A small image diffusion model, trained from scratch.
Training: adamw at rate 0.00083, batches of 64.
Rows from block 5, named by matrix and row number. Rows with one number belong to one neuron. Each number is 128 + 24 x the weight over its row's rms, rounded and kept within 0 to 255. All counts start at 0. Numbers have three digits each. After the name is the row's rms in percent of the matrix's.
# fc1: MLP up (model.blocks.5.mlp.fc1.weight, 1024x256), inputs 43-85
# fc2: MLP down (model.blocks.5.mlp.fc2.weight, 256x1024, transposed), outputs 43-85
fc1.475 088:119077087139087121168068117162094150119123097131123114136115117122122135109106128132111103093150113123134161133148146109094149070
fc1.476 085:119120134128110114173172134141141138128113101161116124098101193139149145112116124126104096107102085108139153143130132134081115118
fc1.477 104:123135144096100173108170101143075168144131102176133114102157069091160143125171137106148124167109121102162113110133102149151089121
fc1.478 090:155151108145107143152151176116124145130140087124125135139093158126140131124155122131163108121136132143108116104156145139122153141
fc1.479 100:139110142052167138160117090133117086109101071122112092135107099123126105093114130129131158137128128146128097134113132154116138137
fc1.480 084:143103122092149121083105124165138156103128146114105148135114102106095083129150127143140155116115131125096128137121125127194130093
fc1.481 104:120127109105092153099108089134127104133135083113120099070114138121107108129124127130108158125151130157102144092166113148136143121
fc1.482 106:100135153132122104102151112122134076131108075138123153081095150120145122138117135127100088124103174140112115148089122143162130176
fc1.483 097:111076139133107123157139104120137138130113144125115144121123146052125096082091127164154135113129091074130135121137132125131149160
fc1.484 086:087131112155168125125121096151126158132135134092124141194137120141135138128136124127144115135087091114102130168077111149120128115
fc1.485 092:107080110137112121171112150139092134080133139152121151121096108098135152145113131150132132131132151132167080140140095150136165102
fc1.486 091:132128099136100122191097132119121158119129107115123129125147131123138136107091127151159138092117104125088089156134094160143147073
fc1.487 097:177056078105126131123112149152146135123099093123108130134071131128130137114122130131122115118137154107101114184136096121106109125
fc1.488 098:128108155114081132142111125135132110125112098114137111113179114121104106129100129134114097112124119153151136113163115130107152152
fc1.489 113:137120117105148158144119145131133150147108084128127130168155085118123103081135131130146148141176173171124107159092100135120134131
fc1.490 085:131077116101131141108147098141104110115097146141122134154196103139149152127118127119114104129148113119154122130088139144097168144
fc1.491 118:122118118120165115150178139121132120150132119111102122163129101138111117124137109143127139115109115143178125096143141161179090105
fc1.492 086:073157085161115126182084125121116144128113118083133150128140094119135140114147127129137118143111117130124115158109168101124160143
fc1.493 092:136135115049112131118171103177122126110097115117127113116136146090158108124142136114121135111085129133140161120137125155106124115
fc1.494 094:128157093100118160137134159150118152110108138139099144146134116085184143132130134106111116101127146118102125109116107131151113121
fc1.495 079:115130140152175138163127130109144151138141116115160117151119069129129142122097122144096118128105148159181100097164123113128123117
fc1.496 101:074125140146091094115114138137127141121110140141108110118106121131130114139118133139128116117119069189109161149115112143189135121
fc1.497 096:096075106182171146142127116113168155095118157131123150097162104102123139139135120125119121126131151136126101140148146088159110110
fc1.498 120:158127116149085123127152125105150118127137163128153105147157129128093146157124132124134108119113138145136150116115104112184110094
fc1.499 096:153127134119111137130128170111128164140139158139129144124116110104121131102117129137107124124140105157174121140068119152127127107
fc1.500 125:132153132189101146112118091120128137104153151086142093118137119096125120119145139149130109162131143160169122098111120102113119134
fc1.501 094:142136137128171136131132086134087162087111136136124096183126097124107105106103120125138177122128113129132100103100155168150141123
fc1.502 101:143158097118122112235123099133106132110134163120139124110148103116137117135115129122103123134172115116168132112117150139150140130
fc1.503 094:140099137102108150089116147129156073110115110116146116090108131123139151126113127121126123132120126107079126165158072142115125144
fc1.504 094:094112079163123132098116175126130130130092155109115142120088103098108139152077130144141131103106103115113120173059107149196119159
fc1.505 099:115153117152096127143152150102156128136111132154104137114115116168087080130187127106159150120113104139114128149123082130132144110
fc1.506 091:097160094102111147179128144127115109114143097102100125129154148090130132124127119146112140134125153082125131171131120129183150096
fc1.507 100:107118131174086144136095122151133121107134136131116156096066114136131127148148131123130125134113129148110172136103168139123151164
fc1.508 111:142075143112140083163106118143127135137077120119094089090152168034124116144125126109168090092122116105137171140120124109133137092
fc1.509 082:135131108125134128074109111135117112139082151112093101135113202129140160160157135129126121094101137126086116088128113173112125122
fc1.510 101:155097126142137173103167133119162109095126165090140133129113091082136098138124119113124136108159161150165089204105083141148132091
fc1.511 128:108167110149142146120100145110125117121136157144140131167170152108125131140119119121121118156115069122122135164183120099139136140
fc1.512 104:133140160144126174153113168107159104161093137192144113114104154111160103127144125062139153155143107112116130150128080136090088122
fc1.513 107:105137184114132104190084107122140139132140120131121118124120157138165143127107118135126122126102103151192138138083144101097113187
fc1.514 087:079152157160145125105136136152125106108129094110097145173120116092132148129137129129138116118120125170112117143147128139147120166
fc1.515 093:133097132135165119108078140140120131110141153118137117157126106106103135104134116107108139149135098134156101126149129145142108129
fc1.516 099:115098133152144115124127143120110131124115161145121098130105115150136155128159145138117136129137122132100118188108104167144127118
fc1.517 092:155052122100135137121105158141134122094129057121100137110059138113133129126148131122153142136132132111094157131155146070167129102
fc1.518 089:155121155123154099104096152139098173109121108147130161117103073105134110134104119136133111144125130146143125100148133170123124169
fc1.519 094:116147124134127113156140114122109114124099095142145103104080162106119110144131133139152140124107102146144101115117132149131085187
fc1.520 101:117136076175107112166113102156145122130133168120137112113132105102146121157143122122122137138149156168156137061088140117160047123
fc1.521 099:184132126119154147103083102106127119112126158155134114108108125119115126125108125123117106108112169123149097169128140141152159114
fc1.522 151:142094164126140076150114115164135098148141133104138127156130130195097132081152123085163143174119145098132110156116145158134111093
fc1.523 087:131147132105140140140130105167118119129137106100092127149135116131147121132134125116113107118151155150133141165083146118125141118
fc1.524 112:093130144143149135172131142118207143191101113156128111136103150124148118141130116079149137135143099116135147109134078124114115105
fc1.525 111:096144092113157136174132128116104121113108140118112130180156102103118140117132123138142124149146160156196137139127206128131154147
fc1.526 087:155112142132107105150161079150125147142112151125122100120137167140129093109135125099126135172127128127162154098132134173128107130
fc1.527 099:085154131140140125105143069143137156113100160062111126163103135114126130142117128145170135147107115180032158145121130204134117154
fc1.528 093:121119120100149132137170181147121113098143153161106122128115159106130126159108124115127118113149112108160116101143117115150154147
fc1.529 089:123147159103128148079163143113145087112130104150137125108123132146106153133164131142134116131102103138153131146144102119122135140
fc1.530 094:115125119151134123171097141136143145132127091150124156115170126109125133111108128117125123081131128131131165113083178122117099104
fc1.531 105:085140130159122152110149132146134163099108155114129143100102129120138141134146136138139121100139133130135129143083130115101098115
fc1.532 101:148066157125101156130091122115130116146108137117123135134092099125121114128085128143114120133142137121101128147171132108126129165
fc1.533 080:136117115105102146130160123111116150108117136134115132074128098109111123141135127120126130133116101137107143094147113161092100123
fc1.534 091:124114116082097096158141136147135112132080121140117156122129104130104110122168145109152153098145172127125109121129123113152115141
fc1.535 084:098093150119109135102201102144137123151094085124087128141094106145140107156138133175181135147147192157141135139125106158149108141
fc1.536 091:137098147182127121090104129115114131132116146114149101147149124122123123145127124123131159110089118191126143108118112109120096134
fc1.537 086:104097122108144068187105159136123156097138118154126141131133067121142115114115128114138157137140089111134145164122108150151116130
fc1.538 091:161079173084166154066096150133151120107114126137137121158111132137111138130125127146133119091110112147102117197131094123127111154
fc1.539 100:124141132117112118104089140168124146112130139125129142139115085132111129127139124115127124123134111142083201132079173089171144135
fc1.540 099:125145141159116164123131102091138135109118120111137132128076156107153091082137135132136125159125138133133113141143149105141140161
fc1.541 115:146163114133124169082148079149139098128143096153124143074146061128146146143122124153108134164136143122104126119131080137123146176
fc1.542 093:171106116173148105131072118174122146133118135115134126141153095109120145121115121119139129134104157167114135127036139160137125157
fc1.543 099:105113099091168145158084166137112108145090117108116123118112089130127125116116128121144137134112092137099123190094139123131150153
fc1.544 095:118154157127124114157101121115116087140105104137124107128144124113110153130101115114133093124143137133119151085171137136102151127
fc1.545 093:142098103093109132124164097127113089141121146111132104142128165115123106128113130094115158117152154090113100145146136115147128126
fc1.546 094:102115138152114146107141109089123123107108139103133135114118147119111124123130125148153177144137114137091074172171051147123148109
fc1.547 084:119144113098159120171147169113128108129124103121088138145100120095136121108147133130136140120120135124102128147094164086118144146
fc1.548 094:132123145113052159125100163129155113116124088180129123145125129135162157116116121131103110101125129130110129171113121149136095138
fc1.549 127:138107132109136105130066114150162105077082120131094153122097137216084114106145187100113146118126166114106128138142123166106144154
fc1.550 102:090175147129097160171100085134133160141120161103117127120146156093118114132118129102137124125153142194116111129103141134128116052
fc1.551 090:126100179132133109129120140122140140113116123101127113148126120119137115103103123127111109129121122105142106118143117167116102143
fc1.552 109:074098137177094143151102135129161181109122143122160151138116081106125122139119127145149075120083129135093151120126133087123196103
fc1.553 095:117079140138096112143137151165136094150104113125122128156163149159124164152146126121109111144129125173094139132123106145121102132
fc1.554 097:126125164137104099136115159173115100149103120179140123201123110087121136124096135136133103122130136136104109149121115132112156156
fc1.555 099:134143107125096129125105138160100139139119060129119110130109092132105123120129130115137146131154092107133095107138167122181158139
fc1.556 105:099129119100126085183100083132122166128105118114110129122121145116114124128149128134149097145145141106118084129112139181138128140
fc1.557 090:124107159123173166185134166088149174128105143127116168147125098182120120133146127121113136139121130123101119155089175109120132128
fc1.558 104:118153110144149152107146113133125122142119186107121121117130097108110126147129125129094128119129149130145074167048101118143124125
fc1.559 095:132143166082131155125164180090110112093109108138110139178106170137121119127130140110132129111107168083122148146162129176094144121
fc1.560 091:116169146079096103154106114110136084088095089105110151125108197156122131149162156117139148147123140129106147114144116129116130143
fc1.561 102:147133130117121123150152144134095162105099132135123111151114127107151129123140134093157081098125144117162107133096099143117144113
fc1.562 097:100149135108114150152122152156105129080138116111112136190140169130124137119110134143105150129141122105127131157144102154146148127
fc1.563 094:150130102091148147106110130152094161138123187120106169126100135131185150124098129111128095130121136107117136150186145100132162101
fc1.564 101:165139113129151121140188087106126105112102103123092138134096182073124110113159133100129120087126136151124111148139157118094102122
fc1.565 107:154119131150120161120116117092112118093109104125112107130122110106128120111132133139137149113129106130163066162157092139151131102
fc1.566 091:095143166102183153125130170107130126092138122128110117080070107139177118142139153098122124173120138107128143145120159128135136134
fc1.567 071:135154145150135094123181142110117118105144102100163149104140136145138143152127107106149131109117126111111163098149168091160113167
fc1.568 101:150135139124138138113166125156098132135127100148075130139113100103174120158168138094135082117119121122125124145074128173141123094
fc1.569 106:111161139187150121117150139173092114143113154162131107166111098090123126117131136143128127087116121131103141103097124143144133142
fc1.570 079:137046123133142130136154121170113113111105158147095111118113092120110139128149139126115135126134115117196129124143159130084112128
fc1.571 096:154141105132132122123124116134103133149113156144124131133046100094134138134127124128116116100103140132167115091127146095155124123
fc1.572 102:187070101085150106135129161155133182115124155096115125180102127123131103116107129124139137131123100109108086151160098149138161108
fc1.573 073:120143168135132100153098122089115116103139153143136153111087114107127126094128125132119113121142098100119150147135131159124136113
fc1.574 101:128162163107096186166070187149115113118132089131114127217092089134112108109134139119125138135118110121154161108149118129131142156
fc1.575 084:120135105144114137127112120168121131094169102099155124107092180106107119099133124176146135136139089138100168194100107130124119134
fc1.576 104:091207144115081129116121084102115130117107104101151134157142171127114112114080121140140118143145127084078171119113153199138126122
fc1.577 100:127107167120122171129083157125140112085144104093124090113105131124132110101148135122124135110146125128122149090139142113145144142
fc1.578 101:210110067075094141106070146144129140129106092098116122114118171126127122112128121130145154122167118116122098144085125142101158137
fc1.579 090:127195134168153134088124125198112139102118119081104118155066116129118142135116128120112130112102119164139091129111122125146171126
fc1.580 098:112064179117158105097089114148124131113111104146128113178101083117131124119118123124105105122111120139101141157130122116124106154
fc1.581 088:160106077046140101164141135171108135136150105105135150197142181081130093121104130085112129151109129108155124144158121105128120100
fc1.582 090:124142128174111116108143107105126130077112076092128115136122098120136123121128137136135112103158133087176105106182126083119105084
fc1.583 102:088150136097145115106186116125133136104109149101111116123099149142112111111147129130121136106116145131152102143157091152127089117
fc1.584 094:160117117123127138157111094093142107117157151129121120150148099104116139122083118136110128125129156120140090164138091172157131141
fc1.585 119:128136118130114112141154156103114124115118150109103121112147145085151138116123123147128122118125094166134128132120128134159114172
fc1.586 092:159145096122143129066091126158135123140104101105116148109144124119109130122108132100113129146127097138131141116119174133145155206
fc1.587 108:095079129133113140108106137141123127088117114125121159168105101111122102100143131112125115160098162143106116170132141111147150129
fc1.588 107:158156115104080126191119152160107115119092115122119126112114117103173136118163135093139094156140135138142159147110139133145121115
fc1.589 092:135119134144168113124106146105113111116125108137134125134111144207106117127127152141125135128082126134106122145180151100160113196
fc1.590 122:156120141129153148162130141149087146128126155112130159128145100128124139109143130133117114131142141142092138127097152116114101107
fc1.591 104:143077153134129150153074118138136142128123147127125143180129113137113111112126129091121145125111130135145123116157128156116122159
fc1.592 092:123110148143105103154144086146111134082131141122104095114139138081103122132133138148101125129145114085125173075149140143096131071
fc1.593 093:108093121133161096126108131188095093107132127138125105136121093101130099127130134101144131105119121122172177145064155124170103101
fc1.594 126:128102126121129101137090116137129110077124129073094175132144143098133114114118183155097099076117159124099110115134143118125133158
fc1.595 094:169145146097117149104086138123106114127156134155111102074169125101108136103128141103125136137144131110144078109149071102142172132
fc1.596 084:145124104114143114051089151147106131139130160158136113135125114105119141146114127129138127139127157129127150098090124142133154157
fc1.597 081:117120157107159123123122088141123163117121135080125136212133123127136120126136120148165140159133115128127129155094113145084171143
fc1.598 084:140115124113148137091117173171123120111110154109124139151106118118119138155122120107122135108141164117076127118122114144189138132
fc1.599 104:149109061135132133119114124200173107122151128130122140138168150169114156135116129087127142154099125101118099117133105129139089133
fc1.600 094:168186082093131164132131115166148103128118157137121139134139194118111145109144129138129123132131124162126131138131151123116143125
fc1.601 102:128066110114148145145141174118120136135113149084119109085079172146106112109117116145178140141125170114107167156157120148122102116
fc1.602 086:086107144106127124111136143162112158156108140123086168154122100136122122124130126121152121110088136114081171111150113116120137137
fc1.603 094:139056085159115122116134108117109119130135141091153141133099110128148120122126132110103120137140142124138109096128176125117108111
fc1.604 098:152091120092133112145085141154122141110104103112094146131063089099116105144139139114092095141097096142142117142128138095153139151
fc1.605 113:143175139145142138103132138107131113114123116104144090110115140109123133121121121139161129130107094165156122133087114113116129164
fc1.606 101:094081123126131138139131131133159131117079164139102118151119105108125117140122135124148089117105087155106196119114165103151138099
fc1.607 093:147156136096100149103152122117137165125125150148143117148109120120108124142139123126110152137136109102147140139143103082121165139
fc1.608 088:130103126133154147132105137170099130092134167134132121162123089115118119126119120109108144114131091157100108148113138155152141150
fc1.609 089:156127128107058125147088109121078134112107076076131129152122106120153112137124136123140128148116141149127121159111126135150128151
fc1.610 084:104133148114073148101112102105134124125122168148145137170090111119123129108123126149142132108150167133097139102210131159125119081
fc2.475 096:100079119108086122132087145078092090148093124130129105133151132119141120133116141151104109133162139130111153137113122148128100059
fc2.476 085:134104118119119143118148167114106142134106094153136118096156165145111150124124129167062165122137152141132169115134167118113108112
fc2.477 107:152124137118110149164169175145078180144156120140109118153125081158115165138106055145176150139122110118156126139128147091123104201
fc2.478 094:119143110109135150149075110161154133170126091118138120116150168141102132119168149121080129133178161081115132140122081126131168138
fc2.479 097:067105138110163140127108144156121108149127152149166098104133100136123102145128131091079148138096139120148099161136136116155119159
fc2.480 083:126140143147201107195094139122152128089127134148144124130145151120153088148134105114123105105109094135129134092155138143093147114
fc2.481 109:125086120099100071141120116116121094193135105126152130095111115141144125144121153116132169092159113118190142173115182143113128107
fc2.482 108:185125101154108146147133120153106162152075095162158086138154147166111127139128116120115165141145107124156159109174141126098142151
fc2.483 093:152097122114128149147124123112131122094096165181125106157148153180103095125143119159147137111143143119109137114099166133119119172
fc2.484 082:165131148131116157160118123150065155118137137093118088100125091138100122097125128154123162137124119111184146081146130125134172139
fc2.485 091:145091116134138127068109158125104124117115111123090160116130112155082160148128145115143150123140113111112086148104133118096112127
fc2.486 091:124159128119134098054106115101126154153149108146132157131140160132127156095100157151077179093105130162158078134114107076162111086
fc2.487 104:076093122141144158171121135121104095133100095162171150099121142123126163138115154112097120121144068122175124100144180151113160123
fc2.488 102:121152119137090142098114121121122108162097149144111153138105140143187098140145138093143122157094159138130171187113127145157121121
fc2.489 106:127121128104134107136118144133089120118160086114125111089090098126177072147143137084155113093112150121179099118205158119158088154
fc2.490 088:116109101141126156139139122135164115135097182158103114099092098119090167134136153108149137144113128136138136167155129118140152162
fc2.491 118:114148124125123181117151152127121125123143125125151150114096100102118158130127172143138133088126156087085119134118129135093129129
fc2.492 091:133164120160105122070131132145160130112135109155138121115113057144133166110074165152120121080146153149152107114153158123121142156
fc2.493 099:109138118113152122191124135108200083129114157182095127132132176159119143167134100088150119157109120119128101158145133165129143129
fc2.494 093:101107157178114127178080137184158139097150120152135141147084115107108135139120059112122140148101130123198143069092162129147117114
fc2.495 075:137151157138136151120124136137098090146125161103102160125137071120127140088072141103126165126164115127094168176119124147111121118
fc2.496 099:204112133124148102113109096114126087145124134153155176118093123126135125149103143163118151092145160107190183121145162103099087129
fc2.497 100:126105121165163149136107150143107106155181160149134135139114104127107125122156153112129110122173126117120114111124127160143112122
fc2.498 114:120121153134130146140127140177144149124111141122165121097097127108150154109112133134087134118095131138141143157098167202115146167
fc2.499 097:147136119114119131131135156134152128157138124109133131146118133165145127133135106119137090101109132089087121102182136130143119097
fc2.500 134:116166127144141070116107166095140119140137144076103169138135104168115099130101087119120102131109099110082132158143129172145139127
fc2.501 095:133127116139142133101155165119116129119115141162174129106138107155156116175101185156143113112134155123102100106160125113107132126
fc2.502 105:124129122112131152053124184134133145136136163131080103134123131141128134154106128109146114115133161107119104152138106161133114131
fc2.503 091:109085132164090157177158112132115123142093110115123123118104130147130157127115141130095142138132133135160114115123141148149159151
fc2.504 101:137143112158153105147134113150111087099094068143137176132092109160158173131110112140144123155112140144144147085168170068133093145
fc2.505 090:109143143116102077144105113149113138152097113127101103140131144063132131132120115099127144112123145142123124108122173108147164120
fc2.506 091:099111120161170138114096128147161161113125129163172154141127144153101167105136131115106131106078140108106146078141110166114160118
fc2.507 099:143128127097127100117074133082126116149164103104145103134161101152111137117119123118115178158129112101146176112127125131133137136
fc2.508 110:085127128108143108081115133119140083133099120126145155138143178244121160092138139139139130133131159139111159152119160131137139144
fc2.509 079:140103122135173125198169139135142127133111122149184153117139142126106132101114085134153118147124124145117157124108129110134144142
fc2.510 100:099104083157088105144107120164130165089111171124138147099139121126130140165125197105126118116119152116142073091144134146156172118
fc2.511 131:126176112114150143147109124147114115105159131107148113083104139212104145103129170161122149120152144111145100099074129124132138148
fc2.512 106:137111125177145113135133134178122115150132095151075115167111155114095099107131090122102155139103134153140099100115167130096103140
fc2.513 108:129124118119149116045111122101086101161142123112149165101115140139106143158174192092127128152126142130075128130159128150182114206
fc2.514 093:135129107156163103141134121126151100144121093158173138097096098171139142131148125141150149119104102105127131164129156110070086122
fc2.515 092:099120146166180137160126110147139133094195154137124116110110114114147130122154138096106106149135155146129128145113098119143123142
fc2.516 095:143084118151121110124143136128102167154117104120143145124134097111106141106133093125137150092125131148161084145152165122118094113
fc2.517 086:113103102127143155153118113131151160143156084124137118121183144129088112147148094133115122093131135135152138143111098170102140089
fc2.518 093:132140119102129106119091130104125109147133122153118107115143114149150118150139182128126165116165105160140125177135134129076109166
fc2.519 091:115144151137140144149152122115107136143151095086139116154130170176126156092116134133093158134135144138096121117138120116143098166
fc2.520 095:168114103192137144092110145113126111134139170063120161118123095176101122109118150105158109149118088113126134154162108164141112118
fc2.521 097:109130121096203073124126124132119118110124135150159160124096121154133137125078143129128097137141090105130092108126129120093110102
fc2.522 129:132106131158139172147113171122156138172113125140130112147115116025158117120171203109140106143089137125116117102145126132092116120
fc2.523 085:158145129106173090098123140117141133177106139109163149086166126112091094169104112128135118107111120106125098132157109130166141127
fc2.524 107:186151113085149149105085135127093118111107126146146123120149167105091100081121171137140146147142154108144110133127183152122133139
fc2.525 107:127151111149166097104116120112187156115147128094160101096123094156151114128125164147169152134169159126104111142111066151152156125
fc2.526 089:126163088109128139089130158133131147064129114125144169145132145116142133142132143145111100113118156163121117141153121123080144124
fc2.527 097:179153134150146129130150169111087152108139158065140136107163115126107152127131115166145104146145159127192133134159122052151123158
fc2.528 092:117142113117164143147123119115081119147119162138120106128120138174139149113170156160085120117105167104117120101115139121130140144
fc2.529 091:140119149160138115158139108126138155175091142110087078153099164121134164156185125093104149128166175087111100167100129167112150172
fc2.530 091:125139116124152125125091149139085105132105125147150117105124119176136109074196175132129136137115144120143164155184116154139102124
fc2.531 110:148120121165158099133099130143104085136177142150132155129142117137102132097162129107111127115149131099109108122194124131157122120
fc2.532 100:116107120144111100139152109120115091126140136129137138084117126131143134103154163117131114116113098108148104110119135110140137150
fc2.533 077:130118109132099105146098160128094140134157125111114098212147153147112127164080126093099143113094138165126132131097133110153150147
fc2.534 090:169126118137120134128144119117125085138038119174135112147125105120132118111182056093157107148130137139109106099113146134085118093
fc2.535 082:130158140096114108179133138103148101146097085165176108107145115056087125086139116128194129120144137123160092142142171140119107115
fc2.536 089:185113138127126139158119132124122157141106145121099100098140118142128109162109129138146135114184116114113132128109156144106150108
fc2.537 085:180123132122168188091108096139118169112170138136093089134091110119142065160155174132126101111109176123166142109132138132157143136
fc2.538 090:121137150107131121201135086075111090154126169137143098113171153139160143094145140136116157148132112144123106130132149139140161125
fc2.539 102:122147098144108128135074111084139136141113155156123130113124103116141159169135164127125140139113129121124185124216129131102131103
fc2.540 102:168117133127065129143178109137142108135166145124098121131132149105133084170158083128140115144105125117091093105107124112098182118
fc2.541 116:146148119111131109186126143092067145145103119122119144146115074174107158171133144122144112146136126101146116150116132130132156172
fc2.542 091:131118119169123150112109100071108155094128133116142160148122081112141151125111120130137085089141073150116141111172108107133166160
fc2.543 101:124128121101203124105085112163152057146130108121172124106096113135114148119069156122087184156138156119170146106149154121120106170
fc2.544 097:136151130102108120100132116157085136150073146131153148117107120173170160081099199145110124175118140139136161168122132129137146124
fc2.545 093:091099122140104107101153119140106164121131162124144101125131164135151108124130167136111142147099117128141116121121141143103116090
fc2.546 093:166125129120106110145157144148125164108102120102142156131098129129130128105101111140132116090136171132150084102114179118109126080
fc2.547 090:125125156090151132136113128119179101143098110108118104124176148145079130160115088124086158113094110088149122130110075147119143130
fc2.548 100:123151116123107161141102140123125116153087116161107113071091132130064154126096121141104153147125115094134140091090135134099129156
fc2.549 118:127134110167105111137177122141173131128079143118136156144099101039189115112152062151131128137122158127098128158130110140124130105
fc2.550 103:159166143157120120135129179134150122156142176103147146107137157206177141149065132131137096094093146093151105135131109157148125095
fc2.551 089:158146155111113143120132106116130103136176170131104101123137141113117105122151119175117151157103122154104102136114139107145126122
fc2.552 117:176132133144113106110118140129107103115163146129141158142136098171133157076086166169094087135177148126147127157153097141154132117
fc2.553 089:122112145106054105131079119141117113125115093119114102111147163115114137149135098110161141130117165137138127151124150101101093136
fc2.554 098:139082140123136135136118116128113138094102085146134151109091114147114116106102098147090105119133102115124126119109145110093082121
fc2.555 104:114123134106128080103123104107149095140155073147128122113092103118135120127115168147110101126133133133120116136121146096094112146
fc2.556 106:163115117113133190106120170155157073144106112124160091115138140144121151112151129123106085115135153121162093103132123098107135142
fc2.557 086:137106121107128118097120124165128137105139164164142126107116088142142078137136131138118121134077103099167139094183102152140149148
fc2.558 101:125134106149123102164131143113125108144115162108129106099088104169182134157108164103134139164101106127083110107167138167134120113
fc2.559 097:138103152093136159136107095178135135140152146104111144150129142139107143121139080153114157146137155110157123147139122170123108144
fc2.560 093:145147114112074143129137137158156132116113086156127151147105083088121114101162063118113082118149144116167142121127143123095107087
fc2.561 104:137110161179120138132144088123158165113115135150129142149116160161146149158159089105137152181127132132115136094128110138137135118
fc2.562 096:164125121128124155113088100133130111136122138094116114117124144141101138111148131169074143164169129122120124100133118110121127137
fc2.563 095:095113119133164070111103138140124183126135144106137138127171123108072144121124129125127141108133088185183118099077078142123166118
fc2.564 105:089126088141123129119184135108112131136097148125154079100155150167151115094146107106110184116110111093137126161139122128134117129
fc2.565 108:100141125139117111133106142173094120092147106118123110108102102150154131128144113157129130111132117130113059112091170101131154120
fc2.566 093:138128166131097160180162119161144108143165123116128139143155116103094149139187103135107128150141132093159141183116094148121144155
fc2.567 073:101156153167134138116132121125193144099128089116112134160133129113117154100129165145134119156132129087162165136142102150195140149
fc2.568 101:107096124135147110153158117108116137127127106118154133146126050122053151085158072165111117134115134125119162105120090104142123177
fc2.569 099:143132123151120130159145090127083147088128144141113110113154113204134114163083109154117153081145149126155136137100105074081138158
fc2.570 081:086089099127132142105155162115111105117090172128141142097119106136142135123137135137120146134124133130096115178117140141106138142
fc2.571 094:127115113146151141127131097146136147112089138119140114133173120179133170142108124132132166130147106122089123128123126134141122096
fc2.572 103:111091116083161137123103099077080132120134182095101133097128131127136092200072125108127123112162168159136075096100124119138156110
fc2.573 072:164152140151118122126117154122139157126160132156102112132152150160119117177126152111106102129117141140148132142124116182113157099
fc2.574 096:150151147138061138124101110143135177100143106113117098105161091110160158166141084156108143146093152114073153145099083089098145153
fc2.575 097:128102130148120115107116086064144107157196167128078136154169171160132137134158168106140155132114150106110146177178113163118159102
fc2.576 103:171219136105098124121127130133139114143141128134129113101091176126136122122113183167146117133113099161148183157147107088145107115
fc2.577 106:111138139146100131122151140156137092150131114115124126152134095090124117116172092127126125162066146147140138150098143140097104153
fc2.578 108:081115081109138131123093080097115125131165109121142115083112162152112146115126154112142108084087139149135090133195158129161170132
fc2.579 090:101160130152171107187064158117121104128092117081165141112172143124137155129089098168122121128133179125119112094148111132146110133
fc2.580 101:134115110162128141132164121073119118150140105113109104099145094129118116127093149131092155124126112133134155106113121156140118108
fc2.581 087:073143123099146152106095120105139145132148163138106173098165195153128112137139117133126117123103135139085173089102134168137181131
fc2.582 089:137132125182141105111130113143125078152087113146098106110123112095147118111170132083160140110127162125113091167118138154156092053
fc2.583 105:167145129126137121148153126148109122142114138134156127120146129142140132114146133138104159193142127116104112112098160118134097122
fc2.584 100:110110147132098110081157158147120170135148131104156129110134102137148145129107149128142147123083098142100109114108139109170113103
fc2.585 117:142133132124136130108193063126137162124130131144116113125117142139077146157097141116132158089141142142136111160146132121100087133
fc2.586 089:122138124156155107128138138115091117157127108141122116160105114148160119164153137111152126156119182125140160141154132129119119195
fc2.587 110:134111146138100131131117128115071127138155132127141115086128095136162088150099120171125104125136103119148111103117128139093135116
fc2.588 111:121122168130127125117093175133146116133114134154120134128124170056152139134133058105109126119135144140162143125107124118132104136
fc2.589 095:083158160105088112113183093109126134122128132133140149190144151044136153124137106154123155131093097128112133150160127116137116098
fc2.590 107:125116110142126129145128138123145096118103164121121098148122104133113105059073141095154112109080124113160154117126134171105122125
fc2.591 100:131076134147152120127055149142122107132142113132116118110135120148173138151101119130117132146130139108096109096116137110074122128
fc2.592 093:153116122133131135101146158087114132140130143090118112139144137180165116185121093126174092104125179144144148156096145125125116080
fc2.593 094:126117133124146177150110133095112103156119093121121094084115105158157101156122139117131087080147153142121163144170113161100108112
fc2.594 114:137150113132110107143147158137149128138117148164141138156131100088128145108118103150114161179093151158112126102137137140143134115
fc2.595 091:096146139082103120136162148142068153106136139119104136164106156123162164203157087123141110115128148148116120168111156087172108120
fc2.596 088:139134114099119108139139142097100131125122110107112192173092124139125144102128157128137113103167071118118118159169141119065126121
fc2.597 084:116146136132164123112114127136122156093139132163149143132111120106128118130153135108157110073151171082136113102149120121153122116
fc2.598 088:141114109129107133184102102104131104167141129113109107091131134162139132157177162126116112177150111123131151107114105106067118096
fc2.599 098:119109113118106129131136113056163157103119124122164129121136134130165100147150114143136122148138071103126117107114170115138131134
fc2.600 092:087185126093116131147165156097124122114128145143132132097113147155167176115150118111109110151109101123092141091121137142158153154
fc2.601 100:117087142104088116159120135148118183132134177133156167131172167078150113091130163163101107103173139108161125154170155139122122143
fc2.602 078:155099141134114149161075124150131127141107124134107142134157102093138109152079120120087149143155152078134183125127148111102126106
fc2.603 094:135088136166127131125181164159140139128174084106094114103127114132098132139146114111149138087100059138118119118129133123109141127
fc2.604 093:092127122108181126134081107149095093139114147153160093111170106139167148157157079165136090191102127107121150084125145106129143153
fc2.605 120:139143124140167144130150107126101105130114127116123126136140151129158113075112166127084118156160156103127131145165139156153155144
fc2.606 102:118118134092160071143123117131079067130108135165181159100118106159159138115146134135115118116135145122155171132158103130103088093
fc2.607 090:158167130109121116159150143134138150120127127147162158095126153137123156147106140140145102151162143133114109087141122174119144134
fc2.608 085:170104137131134131166115152098154133125132166131109129136105130137154141163109145145078156170097116079090115094158125146097143104
fc2.609 089:149139137076127080111108168112113129144125105117115141111130116120083140130109098130139149109140117117152124121154083130106092149
fc2.610 081:108108162128089125114162130141076110131185149117106104077128100142131124110110169154109119084137084142149138153071147097114116078